{"train_examples": 39062, "gain_aug_db": 10, "hop_length": 160, "targets": ["instrument"], "num_classes": 13, "mlp_ratio": 4, "label_smoothing": 0.2, "loss": "cross_entropy", "learning_rate": 0.0049, "momentum": 0.9, "nesterov": true, "orthogonalizer": "polar_express", "max_steps": 21700, "epochs": 71.1, "warmup_steps": 2170}
Rows from block 8 of a small sound classifier, named by matrix and row number. Rows with one number belong to one neuron. Each number is 128 + 24 x the weight over its row's rms, rounded and kept within 0 to 255. All counts start at 0. Numbers have three digits each. After the name is the row's rms in percent of the matrix's.
After each neuron's rows are labels from the 100 clips, of 14976, where the neuron reaches its highest value: "strongest on" is what is common among them. Only what is clearly more common there than usual is listed. The data: synthesized solo parts of chorales (CocoChorales).
# fc1: MLP up (model.blocks.8.mlp.fc1.weight, 640x160), inputs 0-159
# fc2: MLP down (model.blocks.8.mlp.fc2.weight, 160x640, transposed), outputs 0-159

fc1.314 082:093108163121150151156141136129182117114150073168112077103124132138118111168120122149162111114091142148095132097171131097120101125095141163150087154135102141145136099094147154094148121144127147116154143118115136166120124114129126106102140133128138135105166119126148159131169109138113115158131129098119135118093118144127110090125128134131110145151070127099120137148097091138102075159133114102131106142154156184146131167124110137143148130147116132102192089163100147172124119104119172
fc2.314 087:124144101150137145125120122222123187128114093115137097100087178085115129133124118108133094112096122106102150120115114146073098123130124115135142142106113127118132118119157095146144127173182131154117113112122136115118135114108132116121134163099138129130107153138113118125128109063140138159127119148149124122105136120111101167123123097115112167118205095128133155151152157143106142137137144144117063111139070119118121124109092095160130134091117116128102160126122127079107135144151136
strongest on: bassoon

fc1.227 114:150109112125155164105119144103117121128119093119082139131121106133128087138136137093109143115124103135139141127121133060157100140128160121128133114125171124168141143104107147115160133100159121137111118163155193177169070127092087123147068137133138082118123150116169065132137131131137137108122097093116148186136126108113146128139164164143134155107169118145127116108110118108115147130189153136138125108121102138113121135129137161120100132184093141141130110118147134117115167110124152
fc2.227 099:147150135116112151157131175132138140127119140165124091149126125147176164096156090138136125160132092071128125137151099100087157145163122101129105098149124080118115135111118119145131141097108123138109079151075105149146117158082151124127082132105206107142116159132111079084139102112139171081125115138147110121145137129148092131112145128130139085157136148128126128098134108155142120122159126132087149132166156122146123143176132100114121097097134138124154105127147103142130135139149168
strongest on: tuba; note C#4; note C4; note A#3

fc1.472 088:094126103119128145134135161130132113124134127133126168145129141105122128136118123120127161130129100145130110133134096091147166145148121123107133125121133149090141122145089098125143142139100086132158095145110091148118139138145123109092129177126104162129112144112106106125158160108149117157163114098129089100122121164103145088152142144178104124146129137133117114138150123140137180123177142161137097125078125082131129168107147122150166133060157123120108225121126095064163136141106134
fc2.472 084:137092117136194120140091126114093136113152118114128159095108125162125115122120134153134153168153119164126142115127124148143140126104135149145158158124140113107151122127163117126103137131154110120156124119091134157071175106158126121124088170152164129119158107176150110086096116125150113137116150107177159109132093114114090163071115147136126146119127150107150147085143119123096156086161115085139124142141136103086156145125128145096129167165145081087153147152158163141122124135116141
strongest on: clarinet; note D4; note D#4; note E4

fc1.163 105:107128131087135090125131125181131168093114142137104083130137135161134101187110144123132131126106182121025113134124100117096145153123155109108157170116133124111135118125118134117149142132151174134118122104135098126139152123129130115153133070122140136140139124097132135134145110142115141146104101148129155124116137127123117139126105156116156165105140137135142111162141120093101129089120174117129116104133150111155124149084136097172084149111129146121102148133122188062128134116153178
fc2.163 129:110081145120159121108143094231132116124095138182126112128152158124143141133112129120112127114055136149109166129119114095138128142147138172146141140107114149123149168115136161135117131137152105131114115140158116137134126148084132124094125090129122146125191098141121130138122143119149114129113100132172076128148089106137161136116118142135173152123153118120152092150104121106158138137132094136127108111084114158108172145141109144127161103105130145100125099140121094117102140108180167
strongest on: violin; note B4; note A#4; note C5

fc1.206 097:137156081081127095069149092130116083125128154128119166157147119149132101118127143131104171125135098116147097117119127135099167125131107129093129155146158125190086088142146106140163140126125130102113129122108094100097144119119140105142110098151108087099123135159129109125188128162128125084120148093135129128142152163073119130166112151117122111147138145171136110152162123174126146123177092169111108111174154143104143105137128134128153138120117111129133152095119168145128153099139133
fc2.206 076:145117104106107155147131127112112113149137146168129163116163180138092092145109156129149086146117080151121145102133134150088176114151115114147128154161128118111131147154134136152085127146123114157090176112116117161115108125130101131135108135149102064112115126119095091130115115113116118114132120150167167133172098129101099174140150152124157089112123146142161114102075118162117143122124168152118107119097082091125084114112141127142173100145115134115172131133142154122140168137116158
strongest on: clarinet; note F4; note D#4; note E4

fc1.124 093:140116092103165122149070124126114069108145169135157129151158116146119135170124106112127083124144104148162176113117101104136097146116150105111093121140137134130134153168149117171149132091145141121143134128119146194124125131093154159128117191135143156144104123081148125119113156098165138119111088094115092100156138149122094117108085096140136130173110152081118132099133100097169134106139115148112138139149126114136130080159110142145089108140146142111135125137127120146140136121140175
fc2.124 099:125081101156160117072101101097128144142116145145088102196120104123106104159130095162125161121140098128150110121158140137154123119098137091140094146124142137135117130115152159135110146162107142113170157105125098100125126141103112142136138162130148096125158162137072165122144109115075123149149138136093176150170165082129128139144135165131117119167132156103138167114077091120125132151126130128141115127072129122119113080103137116075143117138120153150116119125114109156125149148115126
strongest on: flute; trombone

fc1.343 096:107125138147161107101083164159137132113100113126145115157104163109109135109129105163126132160132138117141119117109108113133161126125163158162131114100114151110116124123161148150116143115104110119183116112107129085126142152112138154158136117145110183094146147160160110114127149159091154144136125128115072115086117118105139130129090121124122151145152084127138132117127129122152104063092106179147095108084199133091098133141120154077138105126111168155154137093176138129143148108140131
fc2.343 081:141110129104138091143136152144120153127120173097123125098159139129128112100115121134111100091120124124102158088140114120181121129144164126128133115169118112140102109126114181163118126146103143152148117105107139158101147147086147141160151070135111143101137098136150095128084158114162176086134132104122160145098167097169092117128153112061110117143096178140144132152165114136134115139137068159150132124096121127133122166129119095119132129154119106115160156138088118128118176111121107
strongest on: violin; note A4

fc1.186 104:124121107109000140123130110113101136119129120111135120148131111131144158155134126136152113099176101139095139116165091102116148159135134133124100147134135145123140116135139153139152107135139123124123158144119121092134129126131137143125132067136157130117139114154109113141132133138102103098144127140132119112172131144117137109139108136138110124135124141158128107120175128144105127073130121123121161100132131149171131119134176120118132137115127119118123158095104211175142115114136121
fc2.186 104:144142107113102153136158123092170102115064104116176133129083126135140167121118134112141167123161138138115139122158156118099099144139137097132146106143147124134151151141111084123145156168140103142125115128111120143151106150076107147107114050138138107135134113090118119087137113125120103109123096161129111135141123155145133119091121143149173151130110096138123129144149128147105139132105133115142157136191126111094105169141142104132094137156091133121163095151132059140088155117180140
strongest on: tuba; note C4; note D4; saxophone

fc1.378 141:128086146168162104129104117089153102133133113044113103151136114121155105142167133142108141123151090140131142137143153136139108134106178142129096080095168129097101149125136131099136107131123149143142126183132165191159109155104117125141129140153151122127101142126162128128112112058164136124104149146107121149146155131079135132167141174168119135108155110144113124124150171088142116132099135125128132121114141139159143118114107165090144116108097105141104134101129152137109105099098100
fc2.378 150:114086100178114149101106246113138137130080133137114134118090137118155226143089141158137137099174097126143143136143108107122109140145155099112089133184136127132140140111119151136146134138118140110143123185135123121132122141144129114129137139142125113149163145153115143120139149195129111111131127093145101116119097127149115107120103128133124147132117106152081127140138146135108154133106137135128128156100133113113127091151141114123131136123087103126168152129098124136144157104094136
strongest on: tuba; note B3; note A3; note A#3

fc1.379 095:100152140102117145130117152120082128084131151122126160112145135115129132127093174150151135144120139158134107149118105132107151136147117131108117169146135127164126152154138120124100109161137137138129142059133089115117106095139137124121116125087100206129138122161113141126172116106122136112118113151111157132136078141125120146124119094194125097127121106155121095107080122122170144110079146103154125113175137121169130137126066152127150135075115084129162123125120150130146109127115189
fc2.379 111:185136130134103107110133128108093105129108111122119085186101111148107156150183104149122159114069123120149146128110123134129104137132108104090137178196098145130112143127142133108084125140125118084130080126138131149113128099139165131153079121106138126146144124164114129132116139169150104094140113091173127154073115123152129149085136117149147138128104129151108129127106101131157119157144161109123092166157125137110124074132157125104127091113107139148133107121163137182113125135141148
strongest on: tuba; note C4; note B3; note A#3

fc1.0 089:124140098109139108148123148123156141129096102154141120123126150108130134101079205144108127152161149148086103093099127140134138168133103123092088095111142174132124090127144137089139107128135113151090153194110103119162129102129122095160143107138074136123126144155124139123149139116125123119093133137148132129132147160144110140085103140136109112149074190127127113131103134157129139141119133109126178112181089162139159150111151099078131141095131088132135160107109103148140143129133134
fc2.0 094:117099114144120159127163123144155112099126107099131146089122117114107114142101143112117135096152118116093127141136130111117142090115110122124053072117103143112094157114126132112092105147147081127126143130116130141131097168097145113089162115126137087130134136123124121066122088116114106129141116144170095120165143173116094159141123112110130070125123102079097135149125154161109135100117177117125180143132074128137106127121111127135122130158118129114083159112111119113080175099098119
strongest on: clarinet

fc1.10 111:160147159182034092124122155205141087123201154147140104141134144117111145106130115121181128100139116161118112092125131139124114146111129101126153120097137128163146078106094109130156133138148130104111132132122115128130177118085132118113095123126122134125131141139114138131120109136176145163101134141130104143100123114114084107132126132115143109113142120095124111114112103151150143134104126178123139080147137124116130137137184144160167125150111114135163164143110105085139126145107130
fc2.10 104:144148090170143122104112128242139110128130135103126128118071133096112123162120127115151139145186136098102139121144125117117166104104129123104147143144118130115104160109101089132161127106112150139134071125165159136123118138114094131111100129121122113137117135121162153101112145126091115145122133149120108113151104162100130127095170113135118102156121111142121117138095119079106139121197143181133116107131155145123111147138161166142083104096116131121148150134142156154120123166138156
strongest on: oboe; note C5; note A#4; note C#5

fc1.121 099:104132157141193156095150106125140134124098133101109150106163120121112139131162108134163133144138134123128112106160081108128132112118205136096081107090128119164131126140126104163101182148132118130131107140125132099144125095136164121164148103082111135138122132109153086108116115116115162132123136128131113073142115151095079139151117146133161123168141138126128108062147131152120123077146136137112156134158107132152130114143152109184083116112149094128133151143144080107136116138142163
fc2.121 108:101106160109164110113119154124124146147124128111104168125114127115116073080111112122115115117154155159145137095114164136117115096124122140151167111155147126117104170090121190123121193123129109090124142096088108145157144115101140101111132101146083147128136123150116163129066138125154159135132142096154162121086164103150196097136148085092098109114139167123136117116167130119120112111099090155147150145131126142108124125151121158142141093097087137145099106098127130132122128122130125
strongest on: violin; note E5; note C#5; note F#5

fc1.102 107:125114149143149106084156117115121131116123120174108101111120110116137087126113123187115123086164119121167147116136164118173110149137131129104120155158099103130116158073140119100123135129125162166128115127114137144086127145096189101142114120151129132152139118066137093119083135088112146144094150166122157136135175140135129119120155164136136137161115142134161120145102130091069160171098126128145150122120135138106095161092110123150098126123123127113142123140137202144138108120153100
fc2.102 106:137104085117123152185137160132100114094093106139131134128115107114125112125092123068146178081135134135133124095109148163134132116086149184139127107125079141104135107090100160104087108149137131093139104105137182111153135113118144145118127158131080133112133116111119136129126120121155146138156153165117123096152097111143112114138121075154180139168150156099083117118140110119120123134141095129183115147106115122107124088142132141162137141133110143138066146154143120149137166129133155
strongest on: bassoon; note B3; note A#3; note C4

fc1.440 091:109103114132095149138100141130140122158135121138098166173113120134103124161124080127159201156131112151105157172127170089068159125162126130151152118096109137118112178126144139107135130164131137121128101127123117096116112148110146099126093101126106119109100123119144162138174125145106158145115144126120126154174118106162119184124113118128148123119153135106133119059160128174129132133101131154101080169179115144114089115090095138129089136108129098135123116137147116121111132129128101
fc2.440 090:164118128104110101146133138072137126122131117120136139135115119121104123147113138129117118172151126130116160102137070133104124153151128120178125153128085107158126135159104114132153133125119109104129152098144174126140117116125134115175118169086155112145133113148106126163166139197135087119170114140120159134173099083144106138094145135104086085156089108152160098112133112147149114195140120144130131093097112105135168086136120132106098131086132109136143124153138150159154151145133163
strongest on: oboe; note A#4; note B4; note C5

fc1.492 107:112124123145144155104115137144120136148131107087114139130132145111149142111135141135123132140160111142128122132119164106119111109142203118139128113137176142147155116139123149175122141143094103158140074104111134115146102137167181090146160131120111112147141121152149107119120110133101126123134114128132071026101112140171137116126141118164130107139113138198086101065123165114102122102135130094136113115167130120094187120112139122127081132132140114119127116122120100127136124132164154
fc2.492 111:099126142106142136135145139146116136161126122111102115168156172147153088113119093148097120118097165168103157135161144123114149143132170111131165137160143161124107116079078199137098095114096092189122132139158130136137098114133114106140127160109123120117115122129131125134141156097142140113129151077158165120137144148155112113158129131154136110144146174109148115103154145202120103102119105153114131135127134121095139145139115127126123140112101135128110044131130112149142117076145131
strongest on: violin; note B4; note C#5; horn

fc1.389 092:120092136120130125097172133125110136104112107115131115136120128105087114121101100147104155108136107103117120141151097126091129157128109119088178149131123129122129159133160152125133137131094136114156065142134151137173163096134191118106144104112173111133108143185106143102094075138117137124147105074113189169108135104143154117137092126138115139141079119115125159156162133109116085127099147121139108118119146104165118141142151130121167129141124135152155155147097117103152158170156164
fc2.389 085:117126126127128122103121133130139122122072129103120142119127111126122165119122100131102112118111134146147132121110142158114115100076118147136110146128096156126137137133116107120146141132166103073109154121165077145107115066171098137141145133141148148189086131107147097107128136093163113082092078099124098118138112122126103118188106161123135155154109142122110171142144124114149113109106094083139104120102133117125106144113134113157143185119090156137148140121170166138077073139110122
strongest on: cello; note G#3; note F#3; note E3

fc1.95 104:104135091106130136144187126110136117163132114145117157162168159126135096159142145082139099165123084128139163117119104106124131147110152135151130126149148115104132110137110098121123151136097110109151116175103108118144139115128125104133157107143099143122124123138101087138155124092146118107149107116138111110104124164080140095147187163141086105140117122131111098199159118156101162126115133104138140141123179113112124147149149158132163118046126114133092170104110147125140146142175123
fc2.95 091:144130091084168150127088114109112167121095123133132150121129115111132116107136138145165124162089065213138124128115096118134149138104123142136120164149112142080127139120127120110124133124167153133117132177118097107108136098125121122114134133111134119132137146162152109102133129177141101086141136137143114154145105127130123147113108138080150088128110128115133129091167096141114151132124179129103114135141163164127130106091081105141164162189160122075142124118192139125119122113144131
strongest on: clarinet; note F4; note D#4; note D4

fc1.112 127:149108083073156130133110109120155140131091126158125058126090174152124095191095141109202143096133117113113088171132141092119117172102151140146120146105122107116166132122131156122120126145127128105097146118133132147110148111142115117145126113127134128129115100145141135131144146139081132155128135155129126110119111108139158172100111112121148133139118129120113109145143148099118101125107135165140134117156122140127137170139149116144186127101125153128098144123133118014129100137140135
fc2.112 108:157135126066141102141090142167131118160160091120099127115128185120139124115120116140160172164095150172128112132092119130114103123161139111122141143131106087115148113123129138154083105116132137160113119134116152104100110122136123158139105129119105119101143126152159129127116168119174153146107095111125111135147109133106129104138116149154165142155138130158160129125161128138119104107163135108141146137086127101128220203109106129134117114104076122094147082130144161155138140135157121
strongest on: horn; note A#4; note A4; note G#4

fc1.336 085:105149123156076099093125136114118092159143120138137117116133116122126104107129099114156124143140073138132079185167140140181103111149181111123118175104175186114120096138141115109118118124150119147117141151128108144143127102112114112134107162092105173128117132118116125134145132133174158126118148133151126132095123110142091127122082155129105131136126110172110095045100129151118155115162141138153126114163138141150138113159180127173081129143116129117141120134121092150108150142146117
fc2.336 115:122136096188101105117134127188120127101144111129116131155118136153133096146093075127121128108145074054137124162137108147113127145127148136110128177158100124137155129118148144128146155099099157141104109127085138125118095152174106088128110131136101126111132145109126141123122128110122121132121153077136157075137146130128121120149136148168125130161076115140182114119157143068122151120162181119123141105155115138120115152080138149131105111147159105090123155107108148162131129104116140
strongest on: oboe; note C5; note A#4; note B4

fc1.364 104:132121119157130092058111145127139129137114092189108145145074106161120128091145140143122105127100147135127102115101114147179134109117138128152137113129090140144106152125143141068164089109130126140140156156118114136100126148068209116146114144177131163110133167113144158116099150121114100091100132157143131134124139142148154134197107192120123116158134124130131142127125162127109143105109127104132111113117127107083132129130152150092126114130119124131131151075126128138138166125127139
fc2.364 126:125103103119137114202128149140156176112094133159098127161152135109104120118094111133131141110087123144100104115144136092165127125125142170121115137135105132127133123141132160122136132125129156141100134148083198173172118136103099187148114106096134098137111177106124114133121118128153155115181101126143104127171131118125106123131153157123127110143156145134121152128142166098080142087106115139160163119144126103122126126135124127135155194149144193089120109112120132116138099141137163
strongest on: violin; bassoon

fc1.376 094:124101138129133133108137162100154109153148108138163131145154129116126146106114130098115087183125123142109128098113105132124120152132152088150163106182110129126120128106141107113161125154134142122139159128140131156164107109128121109156139118116135127128139129161124117122128083074119100137113132157133145138104145136126157148142126098129121093144099150122151125152081104155110128150148161139142198125139122111084134137075108113033119117106158122075076160114135090126140150097144189
fc2.376 076:125130107112104118118125165119141111136107116119113130156100108107140122179175093146148126114138118108125142134086072105113131107098134145136102128107150136121132128098130186176103134119158138154119121085111084118121135131093132106090180096112128117151125140116112103125118100138143124165123157132096114119153135127165108139090148166116166066135109157135106136133110109140164152137129188125132156118158140150100136128101130146121108107181091117075069116095152145099154110131095104
strongest on: oboe; note C5; note A4; note A#4

fc1.182 142:142111156118147132105149132141168125109110095060090111128130071123112078131139122106126119113155135120130149129116143130132134117123177168126110083097193117147133119121123121082144107110143146120124116168162174212173116135088097145117118130135128106132074141133146138123156137095163138123125126118105158175147158117089130140159158151180130113111158128138128120112151118091138111131135154136130126106139119148140115129155080154134124118092103123130145121081153105125138129088111141
fc2.182 145:125089117120107139095116212157145125117090143118132115145123127161147205110149113161141124103148125137114138133130112111091140143116151095121055130184143124178149104117141121135149138103104136137112157192153105102112134129122141125121087114119109093167161125123136113132136111170106132132123125106161108087101116097115151135132134132091140118117135098122163088151180128143164128114069126129120134129123132106138180158145109087101111154116118127116156134128107122150143122155137126
strongest on: tuba; note C4; note B3; note A#3

fc1.490 131:124135144115136130114172112148128144164137092145135184230109108142114077133131091136113107197128178154135065051135119165152034131109101120150106118108136117144207118114125165114123132109128128143107110132129117118131146138130107124123143147140138119104118133105129122112143111152129140144138133116116131157145129111106153071127143138126111120131126109141163134124126120135154132130139101101104114126141141107124124162100133141137138136135154114136120114133095158099123125147125118
fc2.490 072:123097144115113115141203155121108133107143126133150135118146084144108144155088148099108136112113135110118113135145123087137255125136113157122170170106134132145099126152178124114143125131100136136112152146140115140146120116137109139154158113135135129123117135104113126180154106157128127107098111124146152125082107069125101093162153127097121137143147116154119170150136120135136132086118129122132119136125165109138110098138117158133119135148088128124089105137129135148152120138126113
strongest on: flute; note F#5; note F5; note G#5

fc1.586 093:113109123081153134145142136150191089140119157120163111127133146114174145166094106158157112135123137117141107167132133125153107135122102087109135145095145158136130122118127118138119139128153133127157131086124100135102124135089147122137159137133170102155124093175121165147082110094136101119135090104121100095117140113179141119094123121114161104124117114122118087128119123139099143146137135144105122126146160077138145118117097085167164135185116156127144146082141119093134107144124046
fc2.586 085:163113156128115111113142161138106087115157099130124141113147126104150144111156100130165112144153127135125134157155115106120105095128131104108099104165161109160163139139115099143098102075103158148163129133125110143064106127120117141134096106086158094097144136085126102122157124163090113117124139124124130136131159097120109086111108155160113131152124122128134101113146117150116109137155151104098150168089169135123165090108064139125067094115106133118135128121092140128149146125164186
strongest on: horn; note F#4

fc1.639 115:147159178093166072110131138211143183160099139133122082118098154136111111169119156128163130116128150118114176130146112099120117144130124095123088149082134120153161077136119165143159139156123115138156131091120128117130135115138119133151096104148119135156111123169157120139105120131117144172126095129129117145111142132093112141110102111141126154130110117127128124154151131115129117085116152158098102127138140122106142119075120118137096131113164141130115118116124151050143096171150152
fc2.639 102:136120149051154135155122133233103126113142151140136148111178112101113088125157123130104166133130097129137159138075130100112105130138146131152105123136134163122137150132137135096156147156147109128139110142124121131168146141131137100128100072107158116137117136126149151122128194149134131122135118119135152133104123149168134117127152139090122113143104110132150161159126129148131123095132107126136115138045144112124132062155081117128145125125087139095126120128148118108127146127169146
strongest on: violin; note B4; note A4; note C5

fc1.134 110:127096149150121136172095149143113177123171100159132144101132144104142146126121117084172141113105130125097154154130167100102105098115146112116143121169136111111105151083095151084135138136117135121128129151131155164135117104089118122142128143094138141116107123106179164119098062108124067158137153117148130180162133124145150116123122118143101088138137117092134140157115113138143127156144142091126134141138171108112121145127093141143077126149090153134112116114140087128152163156143183
fc2.134 095:126140119100146118119101147117139131122153140137132177110088148149142136141134105173126144135177063187110142127098102097069093161122120113154151107147122133126161137126145150130098118143160175129122143155110085137142118150123116110109148134132125149090110128118103112114142137140154097123150130124141139141159086098106138160130131131125174130146160145116138111113137144105166119115131156154126114101098103135147119101137068131135135141157123149101096080107156109103110198084181093
strongest on: clarinet; note G#4; note F4; note F#4

fc1.17 120:123113147121137120126158132119140159141105123141130154194119146127113054147109105144144078173146162132124057092140121146152041140106118153117101131109124153114216125139120144117115152131130142120098112149121115122097135141113121126149138121134133098127102122146147130153129130147121153113118154109129112157129138149139127095116148112128129123125097134136139130114124133113148141111129137124131124118133102139140157175090148127128155130097159131141126145117106145006117126144127098
fc2.17 093:118104133099129127148163143122131136100151130169132120093160126174109132137074148116138162144128142135100115146130115100151255126159133131102126122119133106134125110123126112117117140094115138133126151157120104135110098131131109137141152136145152111118135083120151142154132108112123139148103110117132173134095133097150094099157156155161123141129145125135135161117115119168107130099130084113149122143101163119130125157165142109122118121110089151122141090127131164170152158163127111
strongest on: horn; note B4; note C5; note A4

fc1.499 088:140131127137133180147141097127170157104143125109123135160087168103138127097060156173103168140137112110096128157113145124165125167145086100127085156157101142123144135123116135114099139148108159128108129189127141105130099132129154110129116126124104151131085127112126084139152097160096145114137164153090120155150155128131110150110129146095119128118086125074116111119133132111126123165107146181127165124137108157101145120139106115175153111111135096129074159131124123113099151107163146
fc2.499 105:139123098105155128140149132119136133113110099121148129081167129136142103140092171128107112145150136127116105130117089138111120115130140077093120090128123108130112139125115129089092111127118183081185132135171133089124137129114118103103183148091148100083136043109099120138120119108115125101120122135121114132132137173117126118178106113134108135114123158145147162155103158141127123141177121109179132136161140133093146103127098137167122060127113134158126148107160128100142115117132096
strongest on: oboe; note A#4; note G#4; flute

fc1.363 091:103124127108125142070161143122099161145168151170142096163089145088118108114163101133132131148119097127100116132122148105141132141127092170116127144085135111126129092111138099136112149124128108162139085173125145123166108135152068148148086065132110138151137126118125128153111129141142160139137139130119196136175173137183134146122078159120106114131108108146148126132130160181085123105119142113126112142105101131100107093127125131149162132131088135143130107143129108117128120122180129
fc2.363 093:105148128126136098139119153135128127078110173139089117116133141162156127141106123113128154064146120156081140112102135137123130107107096067126148135115113124138099145138157160168106125114118103107149119163176118152118098138138132176083061103143111080105155122138145127133133066081131121140118129128139140167094082154129130111118136110080144125168115084125116132120106115158136146135151175108134141144156099163125157121115128090135101140140115137158140150139131135098088123153121111
strongest on: flute; note D#5

fc1.181 100:110087148135140122076135116106131140114126128122163154146141128105121132125147114099102105135102096111128175072107139135108105130127097123157132115122096141127128137160148152134126144134143145112118090135110191133165158111145213119151111104110165113151143139142096132144093147105155170081150159102107178145142075130131182118132140067144141149146106115090114118119132161123146077137127103124105098110139152089145096100120133096122152139141148116158159165126127129131126140135141140
fc2.181 082:113090084079118124105145107121151142109106094108104119100147108056159143139112126102109099152137115092164141132126126157106102109067077145120107116106112127143108142140113104114117136118169160143107119165114094126121139119156055168174139107126131112197097124126121113122106110086094130103155103111108107100108181158112131139142139121156127129167097131140156105121110134127094121128126123115113124124120124134101113106102096145132131143129128156134135130085164129114129097167123164
strongest on: cello; note B3; note G#3; note E3

fc1.500 088:123117162178103128153129132100154166154170135126125158120130148143133152125103112114158125133120098125130142123128174110113119133116161077123142153149112105148106150114139087121095104155118118149102137122108160114172106114106142091151116114066132133110140103174125131121089116090131117131131140119140120144091116132116141147177153077110111080149132140108126127163120074154126139147107168119136180156161133133033137176121124113112120111132152148143109106125129140154154169116104135
fc2.500 078:116131073120096113086087144112122126130144140112089166165100114117145138118150108134107134141133118160139122160133173113109109132138167201138111131114141105126158140106139165086092158160180199138150164146087095130116117143073134100101136121135148130143119155074111153129120119161118092093138134176159087121136122149159125131072141129149157115111118138139119125149126105129144108126102162116151146123129133179112144108120132122108135154129151126140102133177150150144108119121130135
strongest on: clarinet; note D4; note C4; note D#4

fc1.285 096:079124149090167163146082145149119109089137156077161099107134162115130132175131118121152152126154152123086093134134121098171129083086164167142133132105157142125146119154129127184136087148120131105125093149091118130112146137118136115126114120153141165122162148131124129121120140082115127152141151159131160146164135137120142104127120123145101132159137127080109128114095123153127152151120139082109075153149097119148108126147126136122155138084087110113169076152113153149130138103108093
fc2.285 097:111153119174124153056118097213161138128097134109117092105104108142108062120152148102150092089120140132128121113128110138185072126131185126126140122111125142177127162147129071144133151163115103148156126091151135116145100153138140146106134164106091121176131143130146150140126146119145149139163127160152121104142153122085149132134137133120109176137135132141141115118132114141138145150125140126117150127117147129153108115129121108138136113160163092132128123138088073123132115136101153
strongest on: bassoon; note A#3; note G3; note A3

fc1.396 078:133099125101096116143157139085114117104147136147124174078094152122101121150130126148154144129155113091144157118154113072092106164110156141143140096157080147152141114116138082145118108151126131161145097121093130143165126136175106116108121087162122103110142148097165059118099107164097154105120127144098133121134159124136121092166138163163115134130142143112129139108163144134124142184126128147134109106125117116151125134150169155093136139124147130088144146109096190142105139121144134
fc2.396 068:129090170070136096114110127123130094098091133134144165093072129160114111129103114079141160159133130111149100099148125121121097114109099072103163136098147112149123156142120143123098178155110110125115109105113119108090127125135135138130132100110128112133098112133138094093136082106167148145129100150100132104085136109120145151147118100117111119159100146162131141092137142116155138167116125157113094094127114116147100080141163131140105156114130131119151147114127109123187101190146151
strongest on: tuba; note C4; note D4; note A#3

fc1.520 094:148139126164143122155119131135126134129133116123146164070111141136095124109071148123163120133173137136122124190156141088112094155108070108120095092153130135060135087121114116152161142142145114144163131106094111128120132126136157126135116135124141145146125156108151121145074134123123115148112111136119141104106134086091054136118117157116144134111140143144158127130156119137156122129125137135171141100119113126135174142156127140171108125139076119108146119073149131158091112111179166
fc2.520 091:145114109141166116136116151102116162129133126114139098145141129139099157165086131139131164137151151126146087119097127160130125144104121143135129155198165117147090123106181116107159114112101145162115118118142115100156128102148172168171142126143156117144105097108090100113126116099155119128115113119130134129068111131076147100102071160147162157123100110118154104114116142134102142134160061171140108136134129114118105129160069130107117128095125111133095120128123168126128149119164120
strongest on: cello; note G#3; note F#3; note A#3

fc1.157 107:131137109108159157116103094171134151145102145179130120133100136107146112146135118139137160155145136119087136089117137104113159118119098096130121178110144128140151119119118114151138129101183116123138107069144149113098115160129138139145136117101169141098135159143144146161098140114117136112130112099115188146111076166102085136174098096132121124124173109118106109109143101125154118117156123117124128121088144103131156174093111106132118117134121117137188180143138133083136095182110154
fc2.157 115:102131118118094076134143115138114102172139130087108102135122109070163078130144119109162181115102118139138129131093126099132084138123129150141168140110102110097113184112185097127100114089121097106134139150140104110142133121100137115159098107153114128139150115144108151110142152162172105121083115138123100123119103133164146137091160095081138157125072103193141101117149157119128103112127129139122135122110133138130154127083149135132156098146159112117123159119133138152112136149161117
strongest on: trombone

fc1.111 131:115144149152096134159131179130164124124166124103149160130143111139117099137152129105109139099110087158110115123149072123129140092152102122149136125123108129103128059144131158124090148154115166107178118139146144130143117120137143120137094129137132100139145139110136133116145193128084117130135088118121137126178126130077074114117140136082127100144142141129108133128090126113136123144179132168098140107102086111134144124113141091174094134174121152169125088113126185168137137141119130
fc2.111 141:108150142170114111120125127086109125103130142122129103118133116095118123135160130138116139107129121042101131120131168116110105134176115111110135150102131111119093154137140141126095158140129109153083129077136127147138149129093153093144125138137122124132113136116113141128092158100164120126127122134123133124122139130153117139115120114191136088118125154110157132167051117150152132157153165126120154127184152119133034056133152136119149118116118120156147135142134103133112147132176112
strongest on: tuba; note D4; note C#4; note C4

fc1.65 092:138177091142120194137132123178125138116115099156143124105100124127133107078110169116092116131161107112114139118152116110099127135125097122117150121100150135143125110124155116115186103181124150125122080070123127168133117132125118122155116142121162109111128123134131142144120093133095140140157170116126125155163141153112113165147129131092100129153147152161127121130144159125129100100091097176133129160055118133107141171079109110142122122119101092140165127144096089097118133157151134
fc2.65 108:088142133100118126120140066123143122076102124152077136114058118081148114128097123148128168182129121128119112121123106156138128127090161130168140137103138114131086146139142116179111137071115112076117140122094122113158150121126131121104121137134121138154107183111113138107152105186192133146078125107146156110140128084145106141129142127110122122121102110195122138163114139158120137110109158153142127150103118124137155133114123092135126097118122109105134126151090123122130151133121113
strongest on: trombone; note F4; note D#4; note E4